A small audio captioner, trained from scratch.
Model: encoder activation relu, encoder widths [192, 384, 768], decoder activation gelu_tanh.
Rows from block 4 of the audio encoder of a small audio captioner, named by matrix and row number. Rows with one number belong to one channel. Each number is 128 + 24 x the weight over its row's rms, rounded and kept within 0 to 255. All counts start at 0.
After each channel's rows are labels from the 100 clips, of 14976, where the channel reaches its highest value: "top examples" is what is common among them. Only what is clearly more common there than usual is listed. The data: synthesized solo parts of chorales (CocoChorales). In brackets: how many of the 100.
# convs1: grouped (4 groups) 3x3 conv (encoder.blocks.4.convs.1.weight, 192x48x3x3, each kernel summed), inputs within the group 0-47
# convs2: expand pointwise conv (encoder.blocks.4.convs.2.weight, 384x192x1x1, transposed), outputs 0-127

convs1.73 [144 116 139  99 161 161 149 149 118 109 125 137 125 141 140  92  80 123 120 141 145 116 100  82 160  54 124 130 133 122 115 128 111 168 102 145 115 141 155 104 137 116 118 136  73 146 130 135]
convs2.73 [119 137 137 130 138 116 103 136 127 148 116 159 140 131 142 170 145 171 177 168 111 105 111 152 134 157 113 124  90 118 147 154 155  91 139 100 121 156  99 145 107  98 108 138 165 103 184 108 139 149 112 110 115 142 126 143 160 106 167 174 131 175  99 132 129 179  92  90 137 137 140  88 127  82 128 152 137 139 100 186 150 129  84 113 110 156 109 126 123 103 220 132 118 140 115 104 129 125 127 108 144 128  95 134 147 134 128 139 149 126 105 136 162 159 151 105 138 142  94 129 139 120 100 127  87 168 134 138]
top examples: note A#3 (81); note G#3 (53); note C4 (41); bassoon (39)

convs1.150 [ 97 120 120 100 146 122 176 117 130 135 117 104 142 134 113 125 120 145 142 124 116 100 120 146 124 143 149 131  89 158 166 137 150 125  85 112  96  99 160 121 153 102 141  85 130  65 166  97]
convs2.150 [147 111  88 122 153 137 117 168 144 156 167 133 134 118 178 134 132 116 109 149 107 171  94 139  95 139 101  85 121 105 163 118 124 160 126 138 123 118 130 173 137 133 138 166 149 123  98 152 140 161 110 134 103  81 135 128 154 150 144 145 137 149 163 108 109 101 139 116 149 123  96  99 114 154 163 141 142 136 110 145 148 136 139 154 124 125 105  96  86 109 138 140 151 123 146 164 105 167 117 106 139 152 119 159 134 110 152 145 117 118  92 139 126 132 119 128 114 112 136 139 111 110 108 118 172 127 110 112]
top examples: bassoon (85); note D#3 (39); note A3 (33); note E3 (32)

convs1.15 [ 87 168 100 118 145  96 160 143 143 136 136 109 126 153  86 120 116 137 152 135 141 170 161 120 112 107 140 154  98 118 154 109 141  98 141 163 110 136 113 119 176 112 140 147 184 127  99 132]
convs2.15 [122 141  93 113 137  76 155 121 158 128  69 135 106 121 123 175 110 136 121 128 173 121 134 123 168 130 107  90 113 103 130 146 127  95 170  77 148 121  99  98  88 144  84 154 105 123 159 109 135 156 151  94 114  99 157 122 113 167 119 141 144 120 110 104 125 132 154 148  73 149 122 152 119 152 146  92  98 167 119 131 169 141 153 146 126 156 159 132 131 123 116  95 151 104 114 183 112 140 110 144 162 105 171  94 123 152 140 117 110  84 127 114 119 116 115 130 126 138 128 109  93 149 156 117 157 136 109 102]
top examples: note B4 (34); note B3 (29); note C#5 (28); note C4 (28)

convs1.102 [140 111 147 124 174 132 132 118 126 114 107 131 117 172 143 131 141 126 152 133 133 115 114 160  99 108 127 120 178 133 116 156 117 146 130 139 147 151 167 138 121  83 163  91 100 178  72 148]
convs2.102 [129 106 130 152 148 142 139 139 147 109 122 118 106 180 147 148 147 126 146 117 120 137 106 131 100  89 170  94 128 139 117 142 121 119 176 144 106 140 155 119 122  98 111 116 136 121 104 116 138 146 114 159 169 156 123 131 107 148 152 150 110 145 132 102 125 134 139 108 135 121  88 129 167 176  85 136 123 120 131 105  97 102 125 115 130 130 152 131 119 138 111 120 137 178 101 192 108 161 118 116 189 163 105 148 105 149 124  99 113 131 136 151 133 158 118 119 144 131 108 146 162  97 150 147 109 138 140 139]
top examples: note F#5 (33); note G#4 (33); note G#5 (27)

convs1.19 [130 126 151 126 132 122 108 104  78 130 131 139  77 118 109 130 131 111 164  99 146 137 118 147 136  91 104 198 141 104 122 103 150 117 121 124 120 123 132  91  88 165 106 119 102 102  90 109]
convs2.19 [148 156 110 106 127 122 133 135  83 130 127 101 156  92 125 140 170 106 138 124 117 147 131 111 145 101 121 124 147 119 101 155 122 136 109  89 106 120  99 114 105 152 114 126 100  97 138 107 122 105 162 152 141 143 135 102 122 115 126 137  94 119 178  91 115 143 125 143  83 136  88 106  98  96  57 147 118 139 137  95 148 115 131 117  86  91 157 159 161 133  95  91 125 150 126 110 127 126 114 139 152 154 133 130 102  93 126  85  80 154 132 140 113 109 134 116  74 123 128 131 146 126 116 128 120 167 141 146]
top examples: note A#3 (46); note C4 (34); note G#3 (29); instrument: cello (29)

convs1.140 [100 109 127 109 123 124 101 154 164 135 138 173 113  92 147 143 177 144  92 135 123 112 137 147 143  90  91 139  99 120 139  76 134 157 128 100 113 166 113  98 112 129 158 156 112 125  97 120]
convs2.140 [ 90 123 107 161 118 150 106  87 157  89 147 128 150 118 155 135 126 129 152 133 158 103 130 114 153 146 134 125 119 139 122  99 112 156 116 140 141 100  56 167 117 102 164 114 157 123 114  74 124 140 133 137 156 105 117 142 126 109 152 156 101 154 152 135 133 124 121 146  89  89  69 100 111 118  83  98 109 146 115 151 194 119 111 110 113 124 151 160  86 104 137 130 106 171 146 193 115 138 118 127 156 118 130 139  91 111 175 162 156  76 103 100 155 177 126 102 149 157 156 150 103 130 138  94 145 166  91  86]
top examples: note C#4 (49); note G#3 (37); note A#3 (36); note C#3 (29)

convs1.57 [111 160 163 126 102  74 126 138 101 118  82 153 183 142 126 148 108 111 134 127  99 128 153 150 118 132 143  99 126 139 152 102 113 143  93 178 125 154  88 122 154 133 145 143 129 105 106 114]
convs2.57 [151 174 133 123 157 169 128 103  53 129 150 120 127 136 118 102 126 131 149 160 150 159 106 121 104 103 115  99 156 160 108 113 112 100 109 130 156  87 115 104 130 133 103 160 177 144 113 109 101 108 126 108 135 157 106 172 123 113 122 130 124 139 129 179  88  91 145 124  87 117 100 130 147 126 140  84  79 146 106 121 180 148  96 134 131 112 153 139 101  98 116 114 138 134 132 162  94 125 163 117 126 142 117 117 159 133  84 112 135 141 109  98 120 172 104 176 131 148  81 134 164 141 102 122 145 125 121 156]
top examples: note D4 (53); note E4 (36); note C#5 (30); trombone (25)

convs1.58 [164 134 106 172 204 103 143 118 116 145 123 122  94 140 161 138 143 157 113 166 129 142 125 137 129  86 133 127 162 152 135 135 144 143 133 115 178  92 116 142 120 122  83 129 113 125 125 142]
convs2.58 [114 106 137  81  98 151 107 104 102 127 117 106 153  89 142  87 131 109  84 130  95  94 102 115 127 131 169  90 149 120 136 118 112 162 143 132 152 111 153 102 167 110 188 144  78 119  84 106 108  95 121 116 136 160  97 120 171  79 119 119 200 150 139 163 149 107 110 168 150 154 129 116 130 142 119 146 146 114 148 107 109 117 136 131 114 170 127 174 161 122 152 107 146 101 139 101 133 134 128 134 160 129 127 157 135 158 142  95 106 140 129  93 106 134 112 110 159 110 141 106 170 141 165 108 137 111 142 130]
top examples: note D4 (46); cello (37); note C4 (37); note B3 (36)

convs1.20 [134  80 134 131 109 110  96 157 113 139 152 160  96 167 113 152 142 117 100 117 159  86 134 141 103 110 118 110 108 143 175 139 125  88 136 153 120 134  94 114 140 136 129 172 111 176 126 148]
convs2.20 [129 131 134 144  98 143 105 165 171 166 136 119 130 114 133 124 125 119 125 121 136 113 107 109 114 153  93 163 165 114 140 123 130 126 162 130 109 147 166 148 138 142 130 180 114 115  88  90  92 110 147 118 143 116 115 134 165 125 127 143 154  86 103 134 139 121 144 110 171 152 178 145 162  46 102 125  63  95  89 118 129 118 154  97 110 144 123 122 152 121 148 110 147 130 127  91 184 113 117 133 142 102 132 134 161 125  92 138  98 157 174 110 112 113 122  88 117 126 154 151 197 100 151  85 125 127 170 164]
top examples: bassoon (40); note C4 (39); note A#3 (38); note B3 (31)

convs1.162 [121 152 107 118 138 118 120 170 136 113 124 116 138 132 166 142 132 161 115 103 179 114 158 106 157 131 150 144  98 165 125 108 123 181 123 105 111 117 173 103 125 117 101 111 135 172 105 170]
convs2.162 [113 112 134 130 116 124 125 131 120 127 143  99 137  85 143 132 103 117  85 176  93 138 164 165  97 143 176 106 166 117 163 164 136 133 105  95 148 116 160 143 133 131 115 146 134 125 126 141 140 140 122 138 134 108 149 110 165 156 128 116 165 140 114 135 144 178 159 143 147 140 126 134  79 145 125 131 137 118 171 165 127 117 149  80 175 108 129 135  76  86  99 144 123 136 152 143  94 159 117 109 151  89 146 137 129 138 107 176 152 105 110 129 161 165 167 139 136 171  98 126 140 132 101 128 145 177 122 109]
top examples: note D#4 (34)

convs1.110 [145 143 130 104 113 169  94 144 109 106 150 121 107 128 132 114 151 112 132 122 173 158  98 110 120 158 104 117 214 133 129 151  97 131 136 115 117 122 173 134 115  92 150 120 155 133 111 114]
convs2.110 [113 112 127 120 153 125 105 154 139 153 109 129 159 148 185 113 103 116 113 114 138 109  96 134  96  84 117 122 152  86  87 141 124 139 173 138 132 112 111 122 145 120  74 114 130 137 123 141 166 127 119 112  93 115 125 161 129 172 113 139 123 145 133 159 113  86 130 101 138 111 149 130 163 178 166 109 145 163 166 189 149  84 120 124 140 153 118 131 141 173 128 167 129 123 132 133 114 123 112 100 150 126 143  89 100 120 115 131 135 123 126 127 121 172 181 109 138  98 139 153 137 120 133 155 116 144 110 151]
top examples: note F#4 (48); note F#3 (33); note E4 (28); instrument: clarinet (28)

convs1.48 [114 127 168 112 130 134  90 107 118 116 148 187 126 128  81 126 128 140 161 108 104  67 124 118  98 135 127 129  71 120 153 122 108 151 121 125 125 134  95 138 165 142 111 132 104 120  88 140]
convs2.48 [164 189 158 131 144 140 117 111 109 130 150 126 119 114 118 142 101 124 158 112 141 125  99 127 111 111  95 157 140 163 195 117 124 133  61 155 146 105 163  80 156 105 151 140 135 111 122 122 141 108 134 126 182 165 140  48 124 153 130 126 138 133  80  89  98 142 112 163 103 111 131 141 143  77  94 135 118 134 104 172  96 135 159 132 114 112 135 119 136 129 151 125 145 190 142 120 122 138 149 113 125 116 155 168 139 108  88 123 102 125 107 152 130 111 126 129 138 137 110 102 145 122  98  98 128  62 148 138]
top examples: note A#3 (63); note C4 (46); bassoon (31); note G#3 (26)

convs1.170 [108 119 140 155 127 139 115 139 115 108 131 180 139 112 114 124 105 101 125 177 125 135 113 150  64 164 103  64 122 109 107 140 151 136 119 134 141  90  96 127 133 153 157 151 101 112 124 135]
convs2.170 [124  61 102 131 111 159 143 110 153 164 154 131 131 168 111  95 175  87 116 133 181 123  70 127  96 127 130 162 128 163 154 145 141 151 117 119 133  87 120 125 158  92 152 138 116 119 123 139 154 139 135 108 121 137 132 127 159 170 179 143 131 167  86 151 126 174 142 155 115 125 150 110 141  91 144 146 121 130 163 118 109 106 130 160 132  91 170 124 152 143 129 129 144 151 117 130 116 123 134 125 129 179 149 151 126 131 145 138 159 133 134 131 156 108 170 119 142 116 129  97  99 121 143 119 141 110 125 149]
top examples: bassoon (39); note C#4 (33); note A3 (29)

convs1.31 [133 161  82 125 120 159 143 164  97 146 105 107 109  94 113 114 113 136 130 163 161 132  64 137 143 122 137 150 131 136 146 106 142  99 103 120 130 117 139 140 150 146 176 113 182 131 114 106]
convs2.31 [117 157 144  99 119  92 133 127 116 136 151  82 143 125 122 129 120 127 123 111 129 123 143 126 119 135 140  98 137 115 152 115 109 116 148 151 118 146 123 113 106 132  76 129 133 108 143  98 132 166 123 110  96  92 144 131  99 162 130 102 104  85 148 145  99 156 163 133 176 127 114 101 106 158 141 120 151 101  90  71 127 126 113 100 116  90  85 118 115 113 110 118 111 148 149 147 110 116 146 126 177 111  78 124 135 185 118 106 147 129 115 147  86  82 165 161 125 131 130 117  89 147 156 129 133 155  84 117]
top examples: note D#4 (40); note F4 (27); note C4 (27)

convs1.95 [134 145 165 169 126 137 113 160 132 140 124 128  93 174 138 127 190 153  92 161 129 143 103 148 100 148 114 118 122 100  79 140 121 141 125 128 151 132 164 130 145  87 125 155 126 158 153 124]
convs2.95 [182 135 132 158 103 126 113 179 150 160 128 137  98 115 174 142 107 118 100 157 149 119 124 136 109 161 114 128 128 118 156 108 128 167 127 153 123 122 128 122 164 157 145 105  84  85  83 118 145 160 152 165 113 100 155 127  93 139  91 143 135 138 143 149 141 137 114 143 106 153 170 103 186 110 120 120 164 119 109 127  91 133 142 122 120 135 170 144 142  70 109 164 126 124 136  94 112 140 129 147 154 153  97 153 138 157 154  94 158  73 160 130 121 123 160 107 119  85 109 173 119 124 144 123 138 152 106 131]
top examples: note A#3 (69); note G#3 (46); note C4 (45); cello (36)

convs1.60 [131 105 102  90 135 139 108  86 153 137 164 100 130 125 118 144 139 116 187  98 113 165 148 116 124 143 128 153 111 115  84 123 163 127 100 144 124 148 146 110 147 152 140 185 123 162 104 144]
convs2.60 [123 121 143 160 127 124  97 120 152 138 136 115 137 123 132 127 102 122 123 151 157 107 154 172 155 142 125 147 151 144 133 128 147 161 132 149 138 137  87 126 100 136 123 108 107 121  81 152  96 142 152 174 117  96 155 172  98 129 149  79 117 157 160  94 123 138 124  82  95 125 165 119 117  98 129 120 115 114 115  87 130 116 141 161 116 138 150 141 157  91 129  97 137  98 139 101 109 134 117 104 137 139 160 128 124 125 151 134  90 162 102 147 124 128  98  96 125 153 146 109  84 160 105 116 152 134 161 158]
top examples: note C#4 (38); note A#3 (32); note G#4 (29); note G#3 (26)

convs1.135 [140 137 122 133 102 161 103 132 113 137 175 144 102 118 129 137  63 122 133 105 145 119  97 116 128 147 175 118 131 124 131 136 126 117 165 137 101 115 146 151 156 129  81  87 143 125 170 176]
convs2.135 [121 163  93 142 124 115 123 102 138 172 124 146 108 125 144 155 117 125 130 108 116 117 122 141 134 136 166 100 144  84 104 117  84  80 150 112 175 103 112 134  91 137 116 111 124 188 116 124 111 152 155 116 106 132 138 118 144 142 108 133 119 137 157  88  86 165 152 111  94 115 133 140 152 124  86 123 127 128 111 150 116 154 111 122 124 147 106 127  96 132 131 160 140 122 135 120 110  85  82 123 114 145 113 145 122 118 125  88 142 198 120 124 152 129 128 143 110 159 178  93 152  93 155 126 125 140 163 129]
top examples: note D#4 (65); note D5 (34); trombone (30)

convs1.67 [145 131 130  89 123 186  99 137 144 155 148 127 124 121 137 159 164 139 147 104 125 105 110 111 151 105  74  84 161 114 107 128 120 148 100 146 102 142 150 104 129 130 144 136 130 135  80 166]
convs2.67 [146 131 136 144 145  69 110  76  98 131 111 133 116 121 151 133 151  93 130 140 108 110 113 115 145  81 124 155 128 131 107 119 105 110 136 131  83 128 168 119 159 155  95  96  89  99 116 119 141 150 121 130 136 164 117 139 117 104  87 145 103 126 131 120 191 153 124 123 151 167 208 115 144 129 165 192 177 177 144 131 138 133 113 143 102 125 134 123  96 173 105 106 158  87 133 118 144 160  74  91 121  97 148 145 179 122 116 130 107 134 124 130  96 119 135 182 131 117 104 152 135 148 148 112 130 184 127 109]
top examples: note C#4 (43); note A#3 (34); note C4 (33); note G#3 (27)

convs1.88 [104 131  66 133 139 127 128 127 109 106 128 129 141 149 129 129 133 126 107 188 116 130 106 132 115 121 128 101 182 157 169 126 125 118 184 112 121 100 118 123 112 106 117 147  89 113 173  97]
convs2.88 [170 102 115 136 116 117 146 116 117 165 109 122 144 135 113 167 139 111 126 118 131 141 128 159 140 129 139 163  88 138 105 178 136 137 142 137 125 147  99 148 127 115 105 122 144 136 104 140 140 130 145 107 113 129 120 133 161 165 107 136 147 144 101 115 161 132 133 125  91 158 131 135 110 154 114  73 120 129  78 137 172 108 148 123 130 143 101 127 190 118 107 135 163  97 102 122 157 137 122 124 132 103  54 128 123 117 109 121 117 122 163 172 121 168 111 114 118 148 147 136 130 177 129 164 108 130 128 132]
top examples: note B4 (84); note C#5 (35); note A4 (29); note C5 (27)

convs1.96 [107 126 146 116 142 142  82 143 110  82 141 121 145 112 155 126 157 162 149 141 135  98  97 122 109 114 116 119 165 139 168 135 148 126 168 108  89 109 182 145 140  84 142 113 147 104 102 129]
convs2.96 [146 104 111 135 187 129 157 127 153 104 200 102 120 163 132 157 138 119 113 129 163 150 134 125 148 114 133 137 124 105  90 161 157 130 149 157 132  81 118 100 143 160 141 123 105 137 109 149 161 100 129  92 123 119 114 125 156 152 148 177  99 133 147 134 104 141 118 124 116 121 128 118 139 128 109  87 135 139 133 132 107 118 131 121 123 148 145 122 108 164 133  85  90 170 122  78 156 149 183 116 113 109 133 147 147 123 160  92 150 129 102 127 120 149 137 146 118 113 112 141 129 159 116 135 166 147  88 159]
top examples: note F5 (69); note D#5 (55); trumpet (35); note G5 (25)

convs1.5 [122  95 103 116  70 141 143 171 119 133 121 146  86 115 120 163 130 136  97 140 139 108  85 130  79 161 154 135 124 135 131 151 168  85 106 110 119 110 139 116 163 126 113 127  95 105 132 124]
convs2.5 [ 86 130  99  88 134 149 187 105 119 116 129 132 139  88 147 137 124  97  93 147 138  83  95 131 124 103 141  95 157 138 129 140 114 120 122 125 141 114 148 156 111 137  88 129 122 151 137 115 137  94 170  87 142 133  88 153 141 131 120 123  86 125 123 149 136 121 157  90 140 110 122 159 101 118 174 162 145 120 144  90 172 145 133 104  76 103  97  88 117 168 138 111 147 106  72 143 158 170 123 134  98 138  90 142  99 100  86 166  98  98 122 130 171 119 150  98 162 122 132 140 109  90 113 160 156 106 128 129]
top examples: note A#4 (36); note B4 (32); note F4 (28); note D#4 (27)

convs1.177 [104  93 126 110 126 136 109 107 175 108 125 150 140 130 116 167 139 139 118 120 126 148 147 128 141 146 134 101  96 119 148 169 112  95 172  68 156 114 131 151  66 120 122 150 104 114 104 131]
convs2.177 [ 97 125 101 101 164 140  98 111 107 149  97  98 145 123 165 159 130  82  97 172 139 104  88 120 150 137 126 100 114 111 122 106 114 119 127 149  87 136  97 119 154 104  97  86 163 105 101 165 153 119  95 134 111 130 114 108 156 146 150  96 110 101 134 119 122 113 124 130 144  98  90 154 114 105  91 151 105  87 109 155  90 120 139  99 147 130 137 102 145 144 129 104 107 133 124  97 133 134 100  91 153 142 145 136 134  89  73 107 142 134  84 126 132 144 173  94 108 155  80  88 124 119  84  77 128 164 150 140]
top examples: note F#4 (31); note A4 (29)

convs1.32 [120  59 123 146 125 121 107 165 133 125  99 118 139  77  91 142 148 124 128 163  86 125 123  90  94 155 129 122 114 155 116 125 108  93 125 111 113 128 117 157 141 115 122 122  99  91 106 165]
convs2.32 [167 121 101  98 111  79 112 118  90 131 152 158 113 123 135 176  97 101 123 142 113 137 133 147 131 131 147 143 129 128 125 129 145 152 140 113 167 154 138 123 158 109 138 174 127 107 102  89 138 133  98  63 123 117 129 119 136  90 163 107 122 126 147 109 129 140 143 155 109 142 153 178 173 176 159 134 162  70 145 128 125 102 139 142 124 152 146 125 105 151 139 118 139 143  94 112  94 146 123  68 110 157  98 161 152 129 154 116 158 136 162 128 138 126 148 104 115 113 123 170  96 136 111 123 149  97 147 102]
top examples: note D4 (60); note C4 (45); note A3 (44); note G3 (41)

convs1.149 [134 152  91 158 121 125 115 105 169 130 149  96 113 119 152 116  81 122 139  99 145 156 111  98 144 108 143 116 164 130 102  97 109 114 137 124 161 122  93 140 139 151 149 148 160 191 112 104]
convs2.149 [145 141 116  91 165 107 119  96 108 101 149 143 102  86  89 116 107 176 170 147 104 123  82 135 131 114 113 118  92 121  74 120 120 115 140 122 136 166 116 100 107 117 130 167 138 122 133 116 129 135 162 118 110 130 136 140 128  63 115 151 127 154 141 137 140 113 111 117 122 128 130 101 135 118 109 135  99 183  80  92 149  88 178 118 155 158 101 154 110 134 122 182 119 160 146 113 169 130 123 111 102 153 149 129  95 109 109 165 163 106 121 146 145 139 145 132 169  85 164  96 120 127 103 125 128 144 149 148]
top examples: note D#4 (40); note D4 (35); note B3 (31); cello (31)

convs1.93 [112 127 121 149 133 146 130 161 150 125 162  99 121  92  96 103 135 129 103 125 146 117 126 135 130 122  86 109 114 122 150 106 113 155 144 196 121 157 118 144 175 159  90 110 107  94 138  87]
convs2.93 [136 128 109 140 125 140 111 116 156 100 139 158 122 166 127 139  76  84 148 138  95 137 112 117 148  92  91  96 147 106 126 135 137 149 120 136  80 153 155 123 148 117 123  83 104 119 137 141  83 180 116 107 135 176 133 142 153 141 103 122 123 133 134  92 114 135 121 103 164 146 132 112 128 159 116 137 125 115 113 125 145 113 123 159 124 120  90 134 117 143 107 168 143 151 102 178 148  82 121 116 122 172 120 148 150 127 142 150 151  80 137 155 140 128 132 120 139 127 108 136 134 110 157 162 163 114 129 106]
top examples: note A#3 (65); note G#3 (40); bassoon (38); note C4 (35)

convs1.89 [180 144  90 107 154 131 103 157 147 150  97 107 122 106 117 119 122  68  86 100 128 137 129 143 147 124 146 119 118 122 135 168 145 121 142 120 157 134  92 125 198 143 151 121 119 130 121 122]
convs2.89 [151  91 137 106 110 124 127 176 129 128 137 147  87 115 106 129 119 119 125 150 146 182 163 123 108 140 121 136 142 148 105 119 118 118 125 154 112 142 146 137  58 106  95 102 108 118 172 138 119 154 136 152 112 123 147 151 144 132 101 175 110 156 145 137 152 148 151  93 151  65 158  98 129 137 119 158 125 133 160 123  80 131 133 114 144 141 134 114 115 156 168  96  99 131 114 144 111 103 135  90 111 114 127 124  87 143 126 150 152 107  95 102 140 137 151 126 158  93 122 132 148 116 121 134 153 141 136 129]
top examples: note A#3 (51); note G#4 (42); note C4 (35); note C#4 (34)

convs1.97 [105 128 158 151 144 133  77 110 137 102  86 169 117 100 111 147 194  76 111 143 144 135 134 150 110 134 146 161 139 122 115  98 151 117 136 138 114 120 166 111 134 116 106  97 125 126 144 149]
convs2.97 [154 128 150 155 129 132 132 124 145 180 145 171 136 160 136 135  84  94 118 141 124 127 110 117 145  86 113 107 115  68 117 144 140  89  95 116 106 109 154 151 148 141 133 105  90 104 118 144 148 162 128 126 154 169 112 148 101 145 121 108 117 130  95 120 101 114  96 118 118 103 104  91 104 125 108 125 145  83 127  98 116 126 153 119  95 130 101  96 101 133  82 113 124 103 152 119 153 140 129 119 122 150 110 156  97 144 139 148 161 135  88 157 133 107 152 146 158 135 156 139 110 120 119 102 127 103 154 143]
top examples: note F5 (61); violin (34); note G5 (31); note D#5 (27)

convs1.78 [160 135 128 102 157 154 142 128 121 143 162 179  95  81 104  96  91 133 137 110 146 112 110 121 134  74  65 144 123 120 136 109 132 155 135 119 136 140 120 133 133 130 105 107 102 135 156 162]
convs2.78 [130 125 132 112 173 125 161 127 145 120 126 120 119 155  87 105 133 211 119 137 108 145 135 115 134 142 118 157 127  93 142 131  95 132 138 149 162 161 101 122 188 140 126 132 124  90 116 121  93 156  97  99 112  91  80 137 133 119 105 121 113 121 127 156 172 139 114 157 165 116 113 145 135 154 119 132 164 120 160 122 120 145 101 128  91 125 130 155 120 103 110 130 113 104 101 132 143 150  87 119 128 100  94  97 115  97 119 173 116 159 124 110  77 132 144 147 135 117 120 108  98  88  93 138 116 106 153  94]
top examples: note C#4 (70); note G#3 (47); cello (36)

convs1.47 [137 102 162 119 130 144 152 133  73 107 138 124 113  76 100 120 139 129 153 138 128 158 103  98 108 180 123 153 115 100 154 151 109  96 163 153 123 126 167 136 145 129 114 129  87 141 117 160]
convs2.47 [150 177 144 164  97 161 173 164 178  96 123 111 140 117  99 105  72  81 137 142 128 157 150 163  77 139 118 119 124  98 109 141 100 136  97 197 130 160 163 168 115 115  96 162 106 135 152 178 125 133 146 132 122  96 160 153 126 124 129 132 124 149 131 126 132 129 147 111  96 127 105 107 121 107 117 115 170 123 140 169 116  89 129 120 147  99 154 121 114 135 128 184 121 112 142 146 128 107 171 148 142 152 140 107 150 126 111 121 101  90 116 130 154 134 107  85 124 136 147 132 149  94 118 146 132 129 117 102]
top examples: note A#3 (52); bassoon (51); note C4 (49); note E3 (44)

convs1.134 [133 162 174 152 120 131 125 112 128  84 163 113 153  99 124 102 177 140 173 123 123  96 129 124 114 154 109 154 138 163 141 139 109 155 121 127 124 129 136 113  84 148 183  92 114 129 117 112]
convs2.134 [141  85 193 151 135 142 115 122 134 169 159 160 139 155 146  98 143 181 135 126 125 150 110 103 137 108 130 166  80 104 147 116 132 119 130 155 138 144 123 108 161 131 151 105 158 113 144 132 131 154 121  92 127 158 145 132 121 112 159 121 111 133 115 183 150 130 137 114 135 149 148 140 117 136 100 145 125 112 159  71 132  88 138 128 132 128 123 151 126 141 110 143 139 156  79 142 125 152 118 116 123 142 124 146 184 115 155 142 176 125 133 116 150 172 128  89 173 138 125 125 125 122 141 136  90 123 120 104]
top examples: note F#5 (25); note G#4 (25)

convs1.190 [127 109 118 156 156 148 139 123 148 118 107 142 154 112 110  83 135  91 132 166 108  94 109 124 148 161  80 137 159 116 155 188 160 161 144 107 119 129 137 145 137 122 144 131 130 122 180 113]
convs2.190 [133 148 155 130 168 116 130 130 121 116 136 136 111 104 150 104 133 111 121 167 122  88 131 158 116 104 133 159 164 163 106 133  93 115 170 109 119 137 140 114 131 147 137 133 119 113 125 149 126 117 174  71  97 152 159 125 137 138 112 139 141 146 123 120 120  90 122 133 139 108  96 136  91 141 139 132 154 110 126 127 157 112  96 147 149  76 149  67 102 128 161 132 160 123 117 123 152 162 107 142 149  99 125 178 112 125  70 111 178 130 169  70 134 121 107 115 132 123  68 139 133 117 112  89 136 112 120 127]
top examples: note D#4 (42); note C#4 (42); note D#5 (32); note F5 (29)

convs1.101 [132  77 142 112 105 101 116 167 126 149 144 166 120 175 130 103 162 154 144 108 109 109 109  98 122 123 135 131 136  86 120 179 113 128 130  95 150 101 140 161 176 136 125 101 139 142 115 143]
convs2.101 [146 117 124 119 136 144 100 171 110 137 162 115 100 125 100 167 132 111 141 138 165 145 133  97 130  85 119 102  77 157 124 125  84 135 145  98 112 128 108 135  75 125 135 127  94 110 141 140 113 106 138 108 113 123  96 122 138 100  94 132 143 150 149 113 121 137  85 113  93 111 126 174 163 159 147 115 124 122  76 161 138  91 155  96 121 148 130 103 129 112  96 113 121 122 110 106  97 129  95 120 156 113 129 146 118 139  98 169 146 149 135 151 108 131  92 149 103  94  68 124 109 172 135 117  81 157 121 138]
top examples: note D#4 (43); note D4 (34); trombone (28); note D5 (27)

convs1.118 [156 101 111 159 128 159 130 119 135  80  90 135 136 182 134 118 148 154 125 132 128 138 140 152 110 156 107 110  88 131  92 182  66 127 132 119 138 131 133 120 163 119 145 118 122 140 159 143]
convs2.118 [160 122 117 158 108 104 116 191 133 148 119 110 139 143 192 159 138 146 153 145 128 132  98 125  82 117  98 120  81 144 111  71 107 164 192 151 115 134  94 127 101 168 106 101 158  73 155 141  97 121 123 126 122  73 156 111 106 179 151 162 105 128 109 126 160 146 121 126 111 138 103 115 141 124 102 127 111 105 158 164  99 103 179 131 110 149 150 161  93 103 114 104 127 121 126 145 103 146  89  94 166 124 145 118 121 143 129 133 129 145 127 153 102 172 113 110 139 151 181 120 124 136 132 149 103 153 149  90]
top examples: note F#4 (35); note G#4 (33); trombone (27)

convs1.65 [125 125 111 112 140 131 170 149 124 110 135  81 154 109 114 132 161 111 152 135 140 103 155 132 135 150 108 126 160 148 108 107 124  96 133 144 116 166 110 168 168 180  93 173 136 135 118  91]
convs2.65 [107 115 128 184 134  83 163 123 132  92 104 125 118 147 102 134 119 112 131  98 118 115 133 157 176  78 129 105 123 142 150 149 113 119 158 116 160 120 141 111 141 134 127 174 158  96 101 132 155 133 133 116 132 117 168 133 110 143 102  99 118 111 113 127 101  99 145 132 158 117 119 103 126 148  94 142 136 102 102 100  84  64 108 128 147  71 140  93 120 134 127 150 101 156 113 103 162 137 125  78 151 152 163 117 146 142 105 166 133 111 117 158  88 139 100 129 155 142 144 107  97 152 138 172 130 104 136 151]
top examples: note B4 (33); note B3 (30); cello (28); note F#3 (26)

convs1.153 [ 76 154 126 138 123 127 112 158 100 157 150 133 169 120 171 167 109 128  88 108 164 122  92 135 114  92 125 129 126 142 105 127 112 132 128  88 159 119 144 153 134 120 114 174 111  93 139 150]
convs2.153 [160  87 143 129 140 131 117 139  85 118 114 145 173 142 158  59 157 148 111 119 158 145 139  96 154 169 100 127 158 107 166 130 134 120 103 106  83 203 146 150 138 139 131 113 160  84 100 134 142 142 157  82 169 139 157 150  91 123 141  67 131 103 136 126 160  82 163 106 165 115  90 133 137 141 103 100 136  95  91 138 148 124 139 129 124 107 124 164 128 129 104 104  87 138  96 117 120 108 136 133 150 147  97 122 107 100  91 108 181 100 114 111 145 112 144  77 133 195 138 138 111 149 110  60 133 107 112 139]
top examples: note D#4 (47); note D5 (32); note F4 (32); trombone (26)